Weights of a small class-conditioned image diffusion model.
Model: 8.97M parameters, 48-pixel images, arch uvit, norm layernorm, patch size [8, 8], layers 14.
Training: soap at rate 0.0019, 12300 steps.
Rows from block 6, named by matrix and row number. Rows with one number belong to one attention dimension. Each number is 500 + 25 x the weight over its row's rms, rounded and kept within 0 to 999. All counts start at 0. Numbers have three digits each. After the name is the row's rms in percent of the matrix's.
# v: attention value (model.blocks.6.attn.v.weight, 192x192), inputs 128-191
# proj: attention output (model.blocks.6.attn.proj.weight, 192x192, transposed), outputs 128-191
v.0 092:501463483523458525545509501544475446499487491514509508553519511494500496492473515491479490475518516470492476497509461530526456493493480473467511496503515495493497513487505533502515477469498524
v.1 100:514534484525513488514508520499537470512476447486499463501486485480504468487550513453531522471501485495530478505506572553523500489519527491547485480541487501481534475510521462520487500472519491
v.2 099:514531448485477494489572488493499533514512483499512509481551520490527492459489496479492493466473539461534458480521446491503477511505497527499491507537482453515501502519495466510508518504471485
v.3 101:518517504471498473522499517513508506496529475476545496512502464536480509510530502484542514440473468502453504526530481460525482491451510463505503510509508509463527526505495491505463495461551485
v.4 100:507522482446502476490485529500515529527487522519515482476480499518507509487441480541517491469475515493515546534507479458524511504571491512504450451475479480507537553467477463518485499484491549
v.5 087:514542493504495527529514551551497483443484469502529496487543518525529539526504507481531485508500526527473493485492468516493502504506483522462492546495490486532515502483542487497524476521497503
v.6 088:485489465539469479452506524437507502500498471552501498513544484485511464440513490544481458533515504523494511514487491501522528553518488526473495489500497521500503500516504490480493470468528485
v.7 093:494526498481499516489497487481485510453488491474498463473506483511523511493468529495540527537503551497512472533497481515489526539494515524523506502499503484550525440460480491488487537489481454
v.8 093:524482532497498504478498488485474452483518487555443543461526466515528485540503517498519520505520503450481505512538498509524502513503511517515506446456535542484512525480480497476489507480541516
v.9 094:515494509522449495478464496474456516516483468515539490513519512521495505491489519493495492503533528517521467529497510505497531496521478513489558477468546487459532497440485540541433488512488488
v.10 096:518503528505498546535492514503528506509526462520490469493509508497473491508463470498500469521460503512549507480499535457507532485524527493482515454561491441472501511471520515490565549526474464
v.11 091:518449521524514484561466516491504449522520497520509470534482516478548503515509508530468557521497483464496506495484506519483455490498479510514494493497476523472474458466525473500485496477447487
v.12 089:517501495498463465530473501454510506512519485482530468505444457542493509510510481534499452519505510498481486492482521495496526503495533451493529504504493462468508461502457502467482493497488544
v.13 092:503491485481500496463493509509455506504500517478469500517482475473518498527500500488472503520516527554471523490431461455490451536512484453480485497465506525489498534503515503512522488526462498
v.14 097:503552490527493483489532484543500512518500516507519505503515504536522548533468475491510502507486480486519507498475485456503517505518508504452552527481472466453498483528537493455477496546493490
v.15 097:495465546445514518515531529511561475510529522497488467521500516507492500512543540500519484450427477540497485501497473473490455519526530531485497486514480473548494500492509501504482497517472493
v.16 091:429449492494511496462486488520501524484485523544526544499476500522516494498466472430489529525498536496508480519523472476505533484470468504528543495512491464468506503502526533480494507489510470
v.17 086:497478517529516501518491470470533494507502524512484526487485488456467501459508496528534527535479515490448485484507504493489491468461526471503491538521507550516504511489484460527455486542521515
v.18 109:462517438509478549451462524490524547527460524488480534528520517515527473488492531483534537504479522503511518496486515465511531485494525489490499494562485514495456488504488514475482489458492516
v.19 096:536475525507499463524515515533508532469518545506495494496468515490516481531448514484503497504495464467472447521489506461484511531494496508496549433515537507511477521499532453510541533468501436
v.20 092:482474496506499513524474526510520475551524503554534516491508530480488486514483524537486514541511497524516483471502532499545491532517501483474525442507485462535515517511512497482517490500504495
v.21 096:501547495512494490497501474495520515485492497513535473499492450509496494546477516484495507521519498453513540520538500433515461452484523488495495525536489485487556535492533498506555524522499471
v.22 097:488502474471511477511499515467488462468487548481504459504470521499477458475496486500502497470512490557472484510513459474495476478486506472511517506518521480502481513503512482526462516464554519
v.23 091:483454492536476478478470501473463515466498557520480495464479498523486503518497481529488519547497508459486526490481495464494507490487530479530497408493504494482489540480491455487487523471492487
v.24 098:470478460521468499460520489485524494492495452503517528437523465499498524475482492496508470484499476530483488512528536480473512457490520488491520503481547545470491520485514447539505530481501514
v.25 099:437549509478520493504487530480530501501527529522516488487500496496521531513466481539490483515525539494515513464510535521520475508479503480490532512450505463524530532479489470485455493485479496
v.26 092:499533514448478496527529524503494505491501524503542483527517517471503508488450469502495481476517530513511484478523456470516498464514518486451496512525487516480543546521516492520515479500512487
v.27 091:534528510519520472468493515493520488500478481468527490483468480457465541551488493505527459475490544478497473508531508452518502472507498498511499535493518459495525502499492505489508449484557509
v.28 091:449504495561490521508481522493526515503472552486503547491503466492516519461455474508528516499490535525497475494493521466470494491485491451506500510470475545506505505495494489496507537509508474
v.29 093:482494562506556521521497495517522463488519492477503475476535459443498475487461526514470515467475489495475484537531502443459514503504535472481469482485484498502471506511494509532538500525499502
v.30 099:477519524475483477471491503534508473487491504489470489520476516520464560476546497495481489453513496475546482479476493498507503529503506533485496493529473486505494461454479525507498492494564477
v.31 105:497497491490521468515444484500506507495499529506526500564468484532472506563518541527491495512539481446497500522527476501502525459551508534476507510493489520483474519497463495482487500473457534
v.32 098:572472530507468485483485482483501562488503512472523508541479450518503504513473483511481435504483529498480475469495489449486468507524500497499486505472491511517460530513520501480479512479493485
v.33 099:477468507469480530510489439511518484494501514502478531491514491524515515520484534494470505467485493541477461484476482524514511531485489510475541548473496542462520473499481512527543485508475508
v.34 089:464530474475498545498489490477494548532539501458511531493524470512523513455502473538487492502503504480497487525476526481493491498513494473490497508509478561503556474534490493513501502485520518
v.35 093:480511523414537517543491484531495496526495513486505429530439548457542485511483526491509528489512429489478490520524510510515500500502496525518504526490485505541502481493481514470548528487479449
v.36 107:473477513455493502487499483556519477509457513491486544474478498491525527530513490524518517491460547514486494530469487505476496514529487537498526517514498491518516507461497515523479502515518520
v.37 100:485479533515476502523526477489475518542497482494553511497494527542509452500489513509513550532542473527468486500509481518507474510477510504485489518522495509535521508530494465491492527526482482
v.38 093:510508503553528486483497533517577512434476508500510465463500487493464486526461501508514449475471480515486460522489506488472506462494517481468525553523490514522519468503478512523539503512473521
v.39 092:499533485499489538445539456500527531520493490512458521481524475460500503479457487494488479492522503545501533483502521505458449456483484507485456498498469493519495484484480497498506478481500514
v.40 094:497504530543420486533516497476485491462492489500465500539510496478506519499438530480503501511490521480486536514534490518488471507485508517478532490521512479486520506547518539488506513547502558
v.41 097:509514504487493486460514498511456483455532457500461494500499498481487533496508521525480503486514482493541501527502488534447505487490498556461528481509477489503451503506471531508500498487453539
v.42 085:524478524503500539514507492495475537465520483512507519528482486464498505478475465514462495496539526485529468504507468528512463496495475471449511486509463448522491501475508529474502456551483510
v.43 097:496493509535489516508487523484497490483507498505551505523533529508509471470532490487470502486495458483562471509526515502451502494472490483533501495502511474478502499460499538532488518513539506
v.44 095:463501477546511464497523496493494475517484495504526509529484534499505460495535536556525526523509544489484500505470513466457517510518492551504454464495484491509504493515496518499555481534471501
v.45 091:500538526447523512471487509488510572519490473528514491484511502514534481494490539526466500471566451545551493550471498520509482520486487491479489517525475560511490540527483518494495493488504485
v.46 099:507506468478502495497492510458513501517512502472499475482493488493525516500481472523516509498545513526518512530524459535458501475487461525497524498421480482458549509490515494511549562505511499
v.47 103:518545488434489497508493460499519468514534499496464470499511507513487482544541555488579514461494505500477530514481506505505479483544467507479442530479511427485518513457519513485501478530449504
v.48 094:503479479514500476491497511508522479452483482514544477449527520496498508512468538517507547475494485512487477442479503472521480502490554481476493461533507483501466541461472511513509500508494567
v.49 102:544489511508470478502509528490479514503497488465517471501498486441554506494504509495498486547530499525471545521492501509529492518517487485519494476557537482540480462477513499452490491506466495
v.50 110:523446516521489524460503439537497489487514505511520485490529486498481516501494461496483498471460469494469479517490460470506509503491493533531504433529502498513495514513481502487524499527480501
v.51 090:446535527512516422483478542496485492544492511528536462472430504483538510547470505515504509516500511505477494497486509520542537480495496502489520441469495470530498505500510500517484526496507506
v.52 098:490511519479508575480522521501500508487486470464461503478465459509488510506506461478487536512501482468465492465511514501494553484503504534539477521478515485484517519509505471543463471471515533
v.53 099:518536541508488514481524505499559491539475474517536488515518546484519500490507504482474512479471520532526474455429484508546469483514461459502432508485493469496506511561489490484534498522518472
v.54 104:525463520481458431491541481477476480523477486483495495468500500478487483573525522519444510464487517474545498466506486508528488497441474496503459443512485523524521491493520528544488485522468486
v.55 100:496513517504493566511488491467458504467480494518500535466511509498475514468526445509482479532492484500526486518478512493515505487510528532502490512510468546487476500483449480539451505497452494
v.56 091:511464498479552517508459521555528534511491521488509492551533520523514500467452478482495496532534503536504457498517525503498495485498470493523500541526547447499528497506472527504509484521515491
v.57 094:516514517507510495499468497543502548500481496542503515509475511537463484446484510467508520511491526507485530510522496466517514525522452479500486524535498500492495465508520534473509468485498492
v.58 106:452451510520479494505456488489491509524481510530511462507506486467487492488518476507483538525518461507509487507493523536465468534534505503523474529499524544480503520471511453523537484515506479
v.59 095:478459518521487512458536500498488513513470525532490543508445472524466511498506530494504534522505500502524533484482472507537450497533528469458446484544484449467523477497504509527448523499479526
v.60 094:433505502542490470468491448516499518535492541535539503486500482510510445484495495499496478494518497489487487543506479447504520514536492484518478473502493481465441453494467481486530528490500517
v.61 101:553487512487483497496521460540482496509503484496516481470517520498517519491513535541467537518460514470508489475495501485535486538484530515478494422519532508511501522470483465486455516495453466
v.62 090:513424481528502521485485513489467511489458509484457492512530506512534475526532523468562525492496478490532483499480481561505509493509491458481513519446535509526527515520466530503451498478517494
v.63 098:527504462501534527500514493472510501484537542488532514466493473505528503506463492527449488480491477509475539439481478479505494520490520476495471472480524505488511494498552555480536522473492513
v.64 109:472455497514539477475483509492509470536503510478518475509473485528496554553492534501484496493539500500467500469484503509510537517477530499494511494502490493473489495488481489514486473493507511
v.65 108:511504494541446537463510516524474539474493508516501506525509485540498487474470517468501528495491497503512475491503456454489523493503518485479516489486587492519507479510461508507499514473515511
v.66 122:463471522508479503501474534493479498491543511504494530491511515502496468512485555492458513528501490531548544469519487532497466500496509526501485545452473540485507509487483487535493519538518476
v.67 101:513472499447492498522496540533533507513505505486516458485489556503541520470536464521482522535530448492466488492534474492514525474500523478486500485500479510487475508505516467516472501517533478
v.68 103:489528509544544506494466509496487483497466506536491534476486518516492491507462492480542494485522501498481515550471497471494510550493504468468506524482474458431483531526519489469469507480491510
v.69 112:533497443501485456500495505483506479514533537483477506517481522554488464482468513468509483512500507475488528456499515545468469486529525497494489462492496510553453496536552499528480460472468519
v.70 114:544525499507530485496513498545495512522540522464541468497465473500476484498488521530465496500496547518487508469468496489478513498481505472515459496497526549527493508536522532486463499483487505
v.71 116:528535503499530474501505488518480517476534490483523534475480500512496466512475488524505445474455529477476533518482482537546483509526504515479541495448497501525484497524506462463438512473495506
v.72 099:536498469468501470534478535484480523498488471522510507521490464479500509469451458508532495490512513510514548503541542507483505481505459449499517493477496511532510510530563475488539496496468482
v.73 109:527532490443488503529467565484514464504477501510520507479509535500517538458489475488521496525517527477541495558495538524508493508494497469492519492488486518516493497460472473521435462499504505
v.74 106:484532503518431562513526507493496495501527526496499516519510513478576522487461503475502459498469502523527447509509522487472489476511503491531531538487537501505516495490495524548538482500537531
v.75 113:504534528538462468496540482534488448501481482446499522531512499488497558507447539485500523535503505518503474511482499490503514520495531523503526481497516510476510504519541466508574487489502491
v.76 106:460464482473477518542528521522491484478505530504499542500515509491502518462488493532483485522484491473485475517554513513507516512493497511465515465469478478495504446533555487511508495534496561
v.77 112:499499511529502501482472484502535485493492526514523511553478514511535506508470527497464508458491492548495468506528505462491505492520507475489531554451461523483474515551469459495484514522496529
v.78 112:465512518539554505496502520519500505504500455534532473516542496503502445479529502495496516502495490482494446511501497505477487517504528469509538500463505528434538478570460536488483510489486537
v.79 110:498482511472437465491492431493500491492469520521490507489491467534466493503557495453501493509519508510505504504509510407513505485522487510505491530541493486464479500502500481522510489543530480
v.80 109:516473492520511568482498478472477515477473508464453497491451535498559502499494493502486495517476514522534510488499518551499502518483520550500539559482483472502487493499461498501472515515530534
v.81 118:454511519508514494483485435480495496461482546474471497499502502504547496494479440485488459507474506511480468539496506493520502493515532519540553498556498474476532490496502515515469541511523454
v.82 111:475491559524518503521526531529462479523483479474466527486502477476483555541484458512519530496510511494548481471525481510515478478503543510503514496525520490521483501495440468498542488482517477
v.83 095:504506451503458492502471465475524480508510586456502492463522502512457482489475523473512498531498507490522461514479472455514498496534467476478510519472477474514525475484502518511521478517516522
v.84 112:488493507505493502525532536549514503492451496503479528506486509503491506550490503505529508470499487483479478512452526496477520524521523508529493515488492519484436500541520497489494473529464524
v.85 099:539495535480520520486518448483547502530499478484511481548484492525483546519497518509468545491538465537538493473484487493476533481459490506507520500490510527496496487520517522500513532430473513
v.86 111:474483511499568471538515498487485520499477485511523498501454503516447493520496493541494492514547511520520458470451484464519447491548534487551492478464516518511489508487511496492548490479522442
v.87 112:478461516473505450514461491490504477462480489486502509495499502520495494498507496518480477532549516495454511457464462500488512508506490479482496517519500454463527484500535496458481486501518438
v.88 104:479509504476452485537494495556488491486536520553503498500565501477498519513470521520479476455478477517493497492499475528530503510523487491505473502500490474489512482527423488527497480513483494
v.89 112:509459525486490476461483500553480503483511493443535511493510494505469516496493449479440553499481526521479510499499503515495546554483541554548503548502496506472491454489486504508496509503508499
v.90 105:506477488516466555520520481514503529528477532538486493494448532517505494519465471464509473508538470489485466509499496496495473515483495556490506474492501494512493507492475470536523492514543520
v.91 118:540445453526504539508505517501511543519454482486473460447537471481465511562479483499572490514502480498510534480488523497494506509490536534503510470523511528474502509481454488481498507470485466
v.92 105:476479495515482515499549502412518568487497465502447514499471505485538492489515500560492461536487533503524483486487505523522523480473516522518547517514534524521509486494510510501534480512495517
v.93 120:561485494484434496496488512507486524523528515487561485500531446399470555529483519486515511521449477505502512489524464492487506555513466447526454476527498504481508511528529498496498562503491517
v.94 113:472480539418532551512528451475467516517482498486507450498522464500517539483456496524505518539525544473479493497511513507477487465529511524520523480538490497487526467517506548510495527506485492
v.95 118:478515513510487539522539491502495508521488503523561524515506503527488506516512524486485577505502510526519521530535491557493473491506508489499506495484513524515519484513424508504495517463494499
v.96 083:467506470530489511505468513488500479519516487450508466482453477509463556523499489567514526511513513508534532510492489520525500462525499498501473505445494517522520520507488476534476492496531487
proj.0 105:491536487516544464510529520532466502495503466503499539467494494521514472483476494539492559570483485497494510484489517491502525508453479504536488482529459522459508504500506476522502479573510489
proj.1 095:488489425517482477477546490452459505490527522517532448476527465542512502532478514539494480501476482477520486463513482492473522520518535511535470531507532508469518504508500528527468436526483502
proj.2 095:438509470501479489482502491507483491491487471526513512471523458531516464502521464517469512452510494507503544514497498492497522515532510521471520505451442494493518481518533515488538534496466475
proj.3 105:523500500506536474496454497505509488525500516493538509506472492482493503475501491480457465545501490483510480489504446508444525487484534492485461502509511505461473444475507505507509523509468517
proj.4 109:477512467501448501500541482488492514519530503494483492493523503520476505499542504488460444538520521515523462473554496519488505522507488536480484508531532529555493500512505524511530503481521468
proj.5 093:504524493526478486475554496461498521534531484509477489505498475486481513533499513541529507530505519508505472495508528483516545491457489487536498513497475512509476476513472488487480495460506462
proj.6 087:533510479536516540510468491491510519545496478486508536542508511526528473504450506566526484516537510518474491464508488521503448485550499493531485512499458471481485529524504531523462505483504503
proj.7 099:516514520538500509456510508489550516468492484503478481492500541522482474516501484463480482524455488458510520512463495469499483494560527521488444519502499453500505533513484531479559468446520523
proj.8 096:532490495480499543518485517512522476502471474547504486515464497483505497497534482490544458523500490500498508526487534519564473524480494506494483552453532499506521453510463522511502517574484481
proj.9 097:518517491474517518483535469566524454505484488500503512490497500462481482469520485456550503475476489529499504544533481492512486500508496521502491545484509533514504523533487540469486493496489485
proj.10 088:486490475518496471492522505485468505470492441517493505516513457528522540507481537494490520465481494510489528473483491453555495499496451524550530487509506537512484527515519505481525475473517545
proj.11 097:484509510510469461455499467531471518534544519519484516503521479507558525490485522494471507549577485521505508475452488474513494489452493467571473487512490479497497511525510504472488482500548515
proj.12 093:507539502547509494498466446503504521465468473507529537498514473471473493465540505504499513495512503526525523462558514470463455505508507506519532496477538478534552511517504484522507494522493499
proj.13 091:480486525500456483513479488557515539480475480528512512500481521511487498472522524487528469548495487472517489503537507513549532458476520504498507461510505507495563538501476492465556501517521533
proj.14 100:534472492489499508534501505534516498500513488469509469455533521488469495474524481484537504440469495498458491455506464488537532516499505512514513531507454495555494490504514501521485497512478483
proj.15 100:428532513515536491481478512507509524483488475527452523548516517491504523534438491499467510508512489503493558468464490510480490473512453469498505484488472492468503477498470482476524516455537476
proj.16 094:526487500500490493514499475487484457498489505493495475515507565490542479520552489506540534489518489499458508487474504535505490471500522515489497510519510528530467558528494459466503490518511516
proj.17 092:455476463530514487510497517471477488487532523482510543541473523515486476544481510504510483496524474497456468516497541524521507484537481484541471495483491555518471554491544522518465495492491503
proj.18 110:499503530469540524488514495496499471524516505502535466511496512526515485507540506488477483485551469460518533539521462483509473489542525496488498505455499456536503533495490480511468494506467541
proj.19 092:507519517467510517519500459484477519444523471515517460503524502536518515497553535509506523476515491482482518532464520469487476511480520512466510483473482475526497472478522494522527531482513498
proj.20 091:500506495541500515538502482453482513477518503514490478494527520538543523500476529531477546489541503537496472485538502484491500517484476506549522508507507503505443488520466482515511530464518505
proj.21 101:490487479489508459495485525485453516490509496530567508486516475455522524492507478499477497528475518538521540539507542496489522530508475500510491464484514467542492506497468493482496522460478516
proj.22 095:524503492496497529481477483536482466470501520477518505498494488532521499460502524461480485521486467459505516493507521511485495480470526500496500513480498506432539476476512509507503474513479515
proj.23 093:483516478490507528520519473476485487464512492528518483542523561486529490525507522498545469519471527482496502479516501498490507506520498454505486503508481510555494473533487481467498479486507476
proj.24 105:534562533477557460548481526521517501497477510509544473497491510497489494503474526515507503491518462540475476464473511550486491470521525499537473518500469500537542537496535500478495511522525508
proj.25 102:509522491525488478462503501519505505493528528528489522447474538484491521523564478479483495514455486516499485527518506497527490511537507494520535458499498457507492508532492490489499495542535541
proj.26 103:474494503539511478450546518520442465508534520515511501453535476528527508483488508480531525477487458531552523483541559511478536510472485534551476479495501516507491512513510523547471553524533529
proj.27 104:519501490526514495545460524461515488492486458449512508533494453453495500482469502495483539512530540470500490509518511519507519460539551566493500526477493496535506485505456524528513523478476552
proj.28 094:552515544461514480477500512519480473469509483517549512502475491500517520490514523478475488492490509520473507486522512524509540503505502517519499478504464434469507529483490490518550503489528499
proj.29 106:485526501507523507504524486508517539508506513469480471512478530517487483485560483531529480511498538493549487504505498480510515536495522520473508511524485472526507501531472535497502541492485505
proj.30 102:448532477508470476498471501480433522513516522475502476501495512494518491517475503549489491523509467497481542486504486481499515481479503430521491473507500525485448480498479510524420533475459493
proj.31 111:551508467476484497505536453526502522515494489498465516456480530507484550475491486468521530492451505572503536492493505493497457463527464486509474507507528542488497504465499509482482509501512516
proj.32 108:459512511518513519506497505471484493511500514494483494520503499529496460513496460533538522493512461496529522477482470521514512511498471487459512492525505516506497509512466541535483490508523521
proj.33 106:482553493497513513455491482517496546500532498498489499509484539505506486529506465516546532517511484508488551482536492503469451516498470469516490473485459502491502509514513507459475527499495486
proj.34 097:523458466478489527499543521524544428464548464484507500539488476509484529536474531516505523473490480503488491464483499520501520508501535509521505509487527465495444515488480548511532523480493460
proj.35 104:542493506524468502469494466493503503490468490544472529499503489491493529535563497553454463479523521515507490437473521496562521497580510525515476460513467487485500523505511501489513524525476505
proj.36 097:542544467539522524516513518453484482511493508491499478518539547480492525521495501515506480527505485437547511509506476519498506515538486506482483481476513486496505537547537490476493490514469488
proj.37 103:508494450526471481497508520497498496505450490514466516505553479439479494501523507551501472482506561492517514564476478518557528492470534478541522507500514522443480434488468495486470482500506520
proj.38 099:469527522455479477522502489482483519537496476500481549494497501517509490474453509533506544511528489471508525479526478496489485509510476526505463471491472465514501538477461497472514463503503477
proj.39 093:495479501506507507506495561526486524457515500523543479493495544545507491515513518517512490471492463513523433467454490518544520487487507490504488456495531534526490479507514498498525515458488467
proj.40 096:509537474485511506457470501533513488496523534536485513428517515521466510515496486532511507469513477441514464500524501500530515493479522523508502525507492494472462513474470507540489507485508479
proj.41 104:496505492518514534515518468536533501468478500504546552514541476490544493495501452466536508477518485528508463490541512501525462466516527487522494511461450540498508535501514472509518499514512446
proj.42 098:533537512482498472504506514519521475483491457518489504531506475487468510518469490495522491516495519512496500484504503566464523524490531520535490478468524511450532435484450480493477493480482508
proj.43 100:512496533467530525497493470514497492484502486539520509498493498495518551480497489481500511491507525531462498497520529519565525481518467493476498501492478509516526474520468510500513489534526527
proj.44 099:478499470516472518492504476516500469508455475520440502500516480503508514529478495454474448508529498526494490551510481527500490528504483490517518547511483523504508506489505456489466510511520509
proj.45 091:467524474498498504522539510539484451467450474500484515519498499537504520554500487528494479504469520495457531520539518520448513521511523506529512483480497462536493452498493487508486475495482497
proj.46 108:485486498502507478547482505479489489485516490516488484508506483482511489491492525483543504492491517508473503478474515498525466526537497492490458486532493509544479464461511461443479457503493465
proj.47 102:515466532526529516496504512500478481464509508473504515515465494470549559515490476487489474510528497476559490445503515517502470526515494485458474494489487466558521510510497512498479512501508490
proj.48 096:532486576468502507556510526547452488492515540480498500538498513506529501495515481472478455502511514482502496547510515517482480489492478491527485508498491508509533500501480466472487528527493454
proj.49 107:512482500508514496470490499469510491518493539517475468495471516502507527494514514519478532465474487476509464523499506501468531500499494537474513477437448481485524526480486537515505540530517495
proj.50 114:507504488510486451562482479516530482483524513499521481507474515466524495466488493499528480500490507476490521474505533520491508508504570454502466472473503490475526466509520476505521466476507476
proj.51 105:509497489484497529489490479467528491432520513492480539509544458492507490480512495512537470492514538503502478483498474440470513515527519520514476432534498508494498514542500498433471495505488489
proj.52 114:492470458504490503506474537511478516477517487480518497475526479502504507455478535531549533456499501492504512538504520476511492471524523470461463508481533522541473478449483500484504531514558489
proj.53 095:528500469467530520508498501533511497458520544511494538548434529496505494481494520541507475456566514477501469502524495487468488501474488541479550489526495466508494497501489489487491492476494504
proj.54 106:443489500516517498471467487497526512447516495528537536511514497504491496502472506478516465503522497502515479501472474520438492506487548490498523540498534455509494514506474461469492506458500517
proj.55 100:515508497508492514514523519558519510535478512482492498493476492482473472500453544476484515478508507522512491510558504542508497502468457513471537520537522514538501493502495528532491485460537547
proj.56 090:565542497495516524529531468492476447473521464516480485483466477472494462533559526512523505489510478492510512487509530493520529499453506527509494516522492479513495488497463469498493537481504496
proj.57 102:516498484505474542555502508467539500484503429480535502515528505450527538490478513529552513495476458530468517503508490527518477480523556505515469496514484486446500513462507453476496470517538467
proj.58 100:509525473515497499487542505544493505515521490507474499471463506527506504500528509454489444514487500468457512497529479504516534491448495484485514490459472500490501547499492534511466528510491506
proj.59 094:499519510509512490523495495514532531518506463492514485511478490489483503519492456517466493510498492525479440524462470502498476521468502506530543506463486521469470513509490503511529481481505462
proj.60 088:528493493494476487543493515524515489539478480489502504488503489517526516467494509540493515499507510515491494466506534533517486521490486490497526505548494505496523484485534526479506459476518515
proj.61 114:470468498498514482487541470540495506467507489520505525486517493499479536493476455458508470504572505458474483480505510473497495489494483523478523539447517472479523523523531472493524468533544502
proj.62 102:501543523463512510481528519503532514492533521517554518507466490477463480513454467481449489469467485480452480509499508441519492473481536502491504513521461514525472487469494456513537483516483522
proj.63 094:474485520463569474486530472501472513510508506555468483518475501485514467466554499482570490518497472499508473463536538479521527491503440499462560533513505463490548549514460482490529495560510500
proj.64 104:497458524473436508507545504473464515493498524518466569494478463509541495506479507511461503473515527507444527560480490544491467511466457546517544517494508496487508493486509491493512505532453535
proj.65 106:491473522511523459539518500478518516470497491482530529513480484502489535487504472516507462517530529488484477511528491506447519500501476497527552495454496478464490469563530486546478521494543508
proj.66 106:514531456498538503520472537521506506485460528501519474511527550552480513503516456514512530479523494483486487486563462460477436536545466460493463503475496553500509491477482529486521497500487517
proj.67 105:501558480521500469495494561486466543526461525480489517504487465485524512499523513494531517484514459504494554481477467518503530475527522493503552527475539481515508521490542522472485493477499485
proj.68 099:486466485547498527484501490506480553499459528515466504526483468511558518476532551504494504514502496497501518477488500517493523465537471529467500518482510460505517469506498494474547531490516513
proj.69 097:493536534482488464511465514477470493494498520503484503513529485493543534503497531482556491532488499532436495515494511459505526493517472537515503517488492515524456475515493504481492499540504460
proj.70 096:467545501483477476528562539514474479513493477485517523514486502484507542527525504528514535492522555490486485505506491491517498510518515524452482489520487488529476483494513475520492469531519481
proj.71 098:528523490498520528484451490500501484531514496492526501565495517479497501511484483510540496512476530464538519522520531462490547494469487486502468521439463481495517484501515551446540525511495475
proj.72 098:473506511536498530503486454488521508505466532486535470557489531547511508500480486489490483534478498532547470486492505472535526495551480491490493519505499534511497524494531474474503511510523469
proj.73 096:484436480516503500503485504467517473525502543475521487463445503472514504532483532502487529478501537549519545476499473516469518509490493486462482518462533501537486497512511478551505508494507475
proj.74 105:548442532500488507496448541478548509478500498492482501479491492470494540502520529531491459548493511514504495520522471556481508493495532494483482517468469521511483489514540497534464522434495508
proj.75 101:502509523509494516494472475486494478513444502465517495487532490477553471504504515449495505501525502447526498515514506535500539551506542482497467452469512527492491489548498528513487542485520497
proj.76 109:524515533526513504496510501442472512480498523538530444498512516490500522507505485526485475498544499511492550457570517496452552471503545493444517494533512503549485512459514547493499473525522522
proj.77 103:516498460517503547493454492532506488487525507516557480492561485505509521492501519489478475467485499454506494481472517485522526510536477463494527537504503488489510488483564464514486506482508484
proj.78 099:502499518546533538500501504507500495525461501529486512485485516530532517487584522509492483481529458508508484463496479506483477493508471498505537512542532483480491486477503466481469549486499520
proj.79 101:492504530463522459513539544499500496436507475521469515543524500501470478491471518509489497472507493532519483529524501495479528498551522508534476510522491497442491486483549490501491489515482508
proj.80 097:498490498523502489561505495521489491478510502491450505548556518541502536495512556519511502524478470497518493545482464484499526498474506516511481498500506461524511500486489485490416514491504481
proj.81 101:468527475518491461495532451493505506516453474521547483565506482480499519515500489457475510536505493536455486464475494536498491532499462485462509526491535477500516478480544492515476551486480460
proj.82 099:480547496501512520499473504483469478497510513503441519477530486511509505498488500486532524453488501503493479525529479507521507536472540499500513485481525488534499536495469487514489511501471476
proj.83 101:482529531481534513499517483434515503500500511530502534474493492518494502481513499480540513488496496504479474519476526515552494478478471511513510442516522505497499510494519539497487539478488512
proj.84 102:507488483525509499431463517505513491481521479514499540491461453513521523478519453505512537440531489485508442450489517516488466490489499533474497483517498502549511429506488532466490482489530520
proj.85 096:483552489452494498442498523517498513543483533486512500473502511522470505499529495489526479483454465509492495503505440470523483490467473485547494538479485491504479506517500521539518495470494505
proj.86 109:488463482494469477500501497504550439497504495488499499521538493497485450506500487479478538491512481511488527493462509514521462522480469481495484509497458517487537507498513475504500496495475492
proj.87 103:546518550495494505468497541512528485466512474505481479486524532473470510471491486509522464500454525498555490522526449491484471493489498452487490447500480505485485523501495511531529464538467487
proj.88 105:521535482527506448528472512514522469503505518498508507501454529527527522505467520479487521466526527507472512505491540466484517509471480484482546528526569513535507473481506529504489516508495539
proj.89 102:463529497512497517538511497480507484550507479577450474499486494500522509484489477486490475486475496503520441477504485477505506571511503517498511491493478558531516485481508465558500482498491502
proj.90 103:493515526483512481505522447448537510485488501521534501504491480512506454472509469485503511514472489532494491494484507539490483516502447497507482515507523509528495532551528507440532514560498543
proj.91 106:506540509510526498473516530518477504450508480529494500547477487506475499502522531489489551455548510554538518535513537478491489451520494507455526499528520528514504488541490541521497539434462473
proj.92 098:528508508481501489488512549495551468507506486499477501511500460511446500537516468538510521516476471493472531509526505476497522475486479519484506482497512512508504479493524459462511517550485467
proj.93 097:469503498542509491520519497505461554451492522495544541506525519525492508551525481516512481523544481527529505479494497473542520497475523506469512502525495522511468455509499496481509504498472480
proj.94 096:517534521465477492504486501510522479492485482514497510488506454460552450493475526540454537518457480494524501464496484488506473491530486449459477480477496512523509496486503542480480511535495460
proj.95 113:496471529480474520507471532502503478482503452547455524490536500510493503471507526516510470483531499502478493479480475470502472536509522467509454461464538516558495508505508502506535464505480454
proj.96 095:479488472501513497468537478486470470534491533512509500516520464477511479472535516518497519504495441496503486476539523500486526541518496525557476527549505526466448529485497501541499507482494512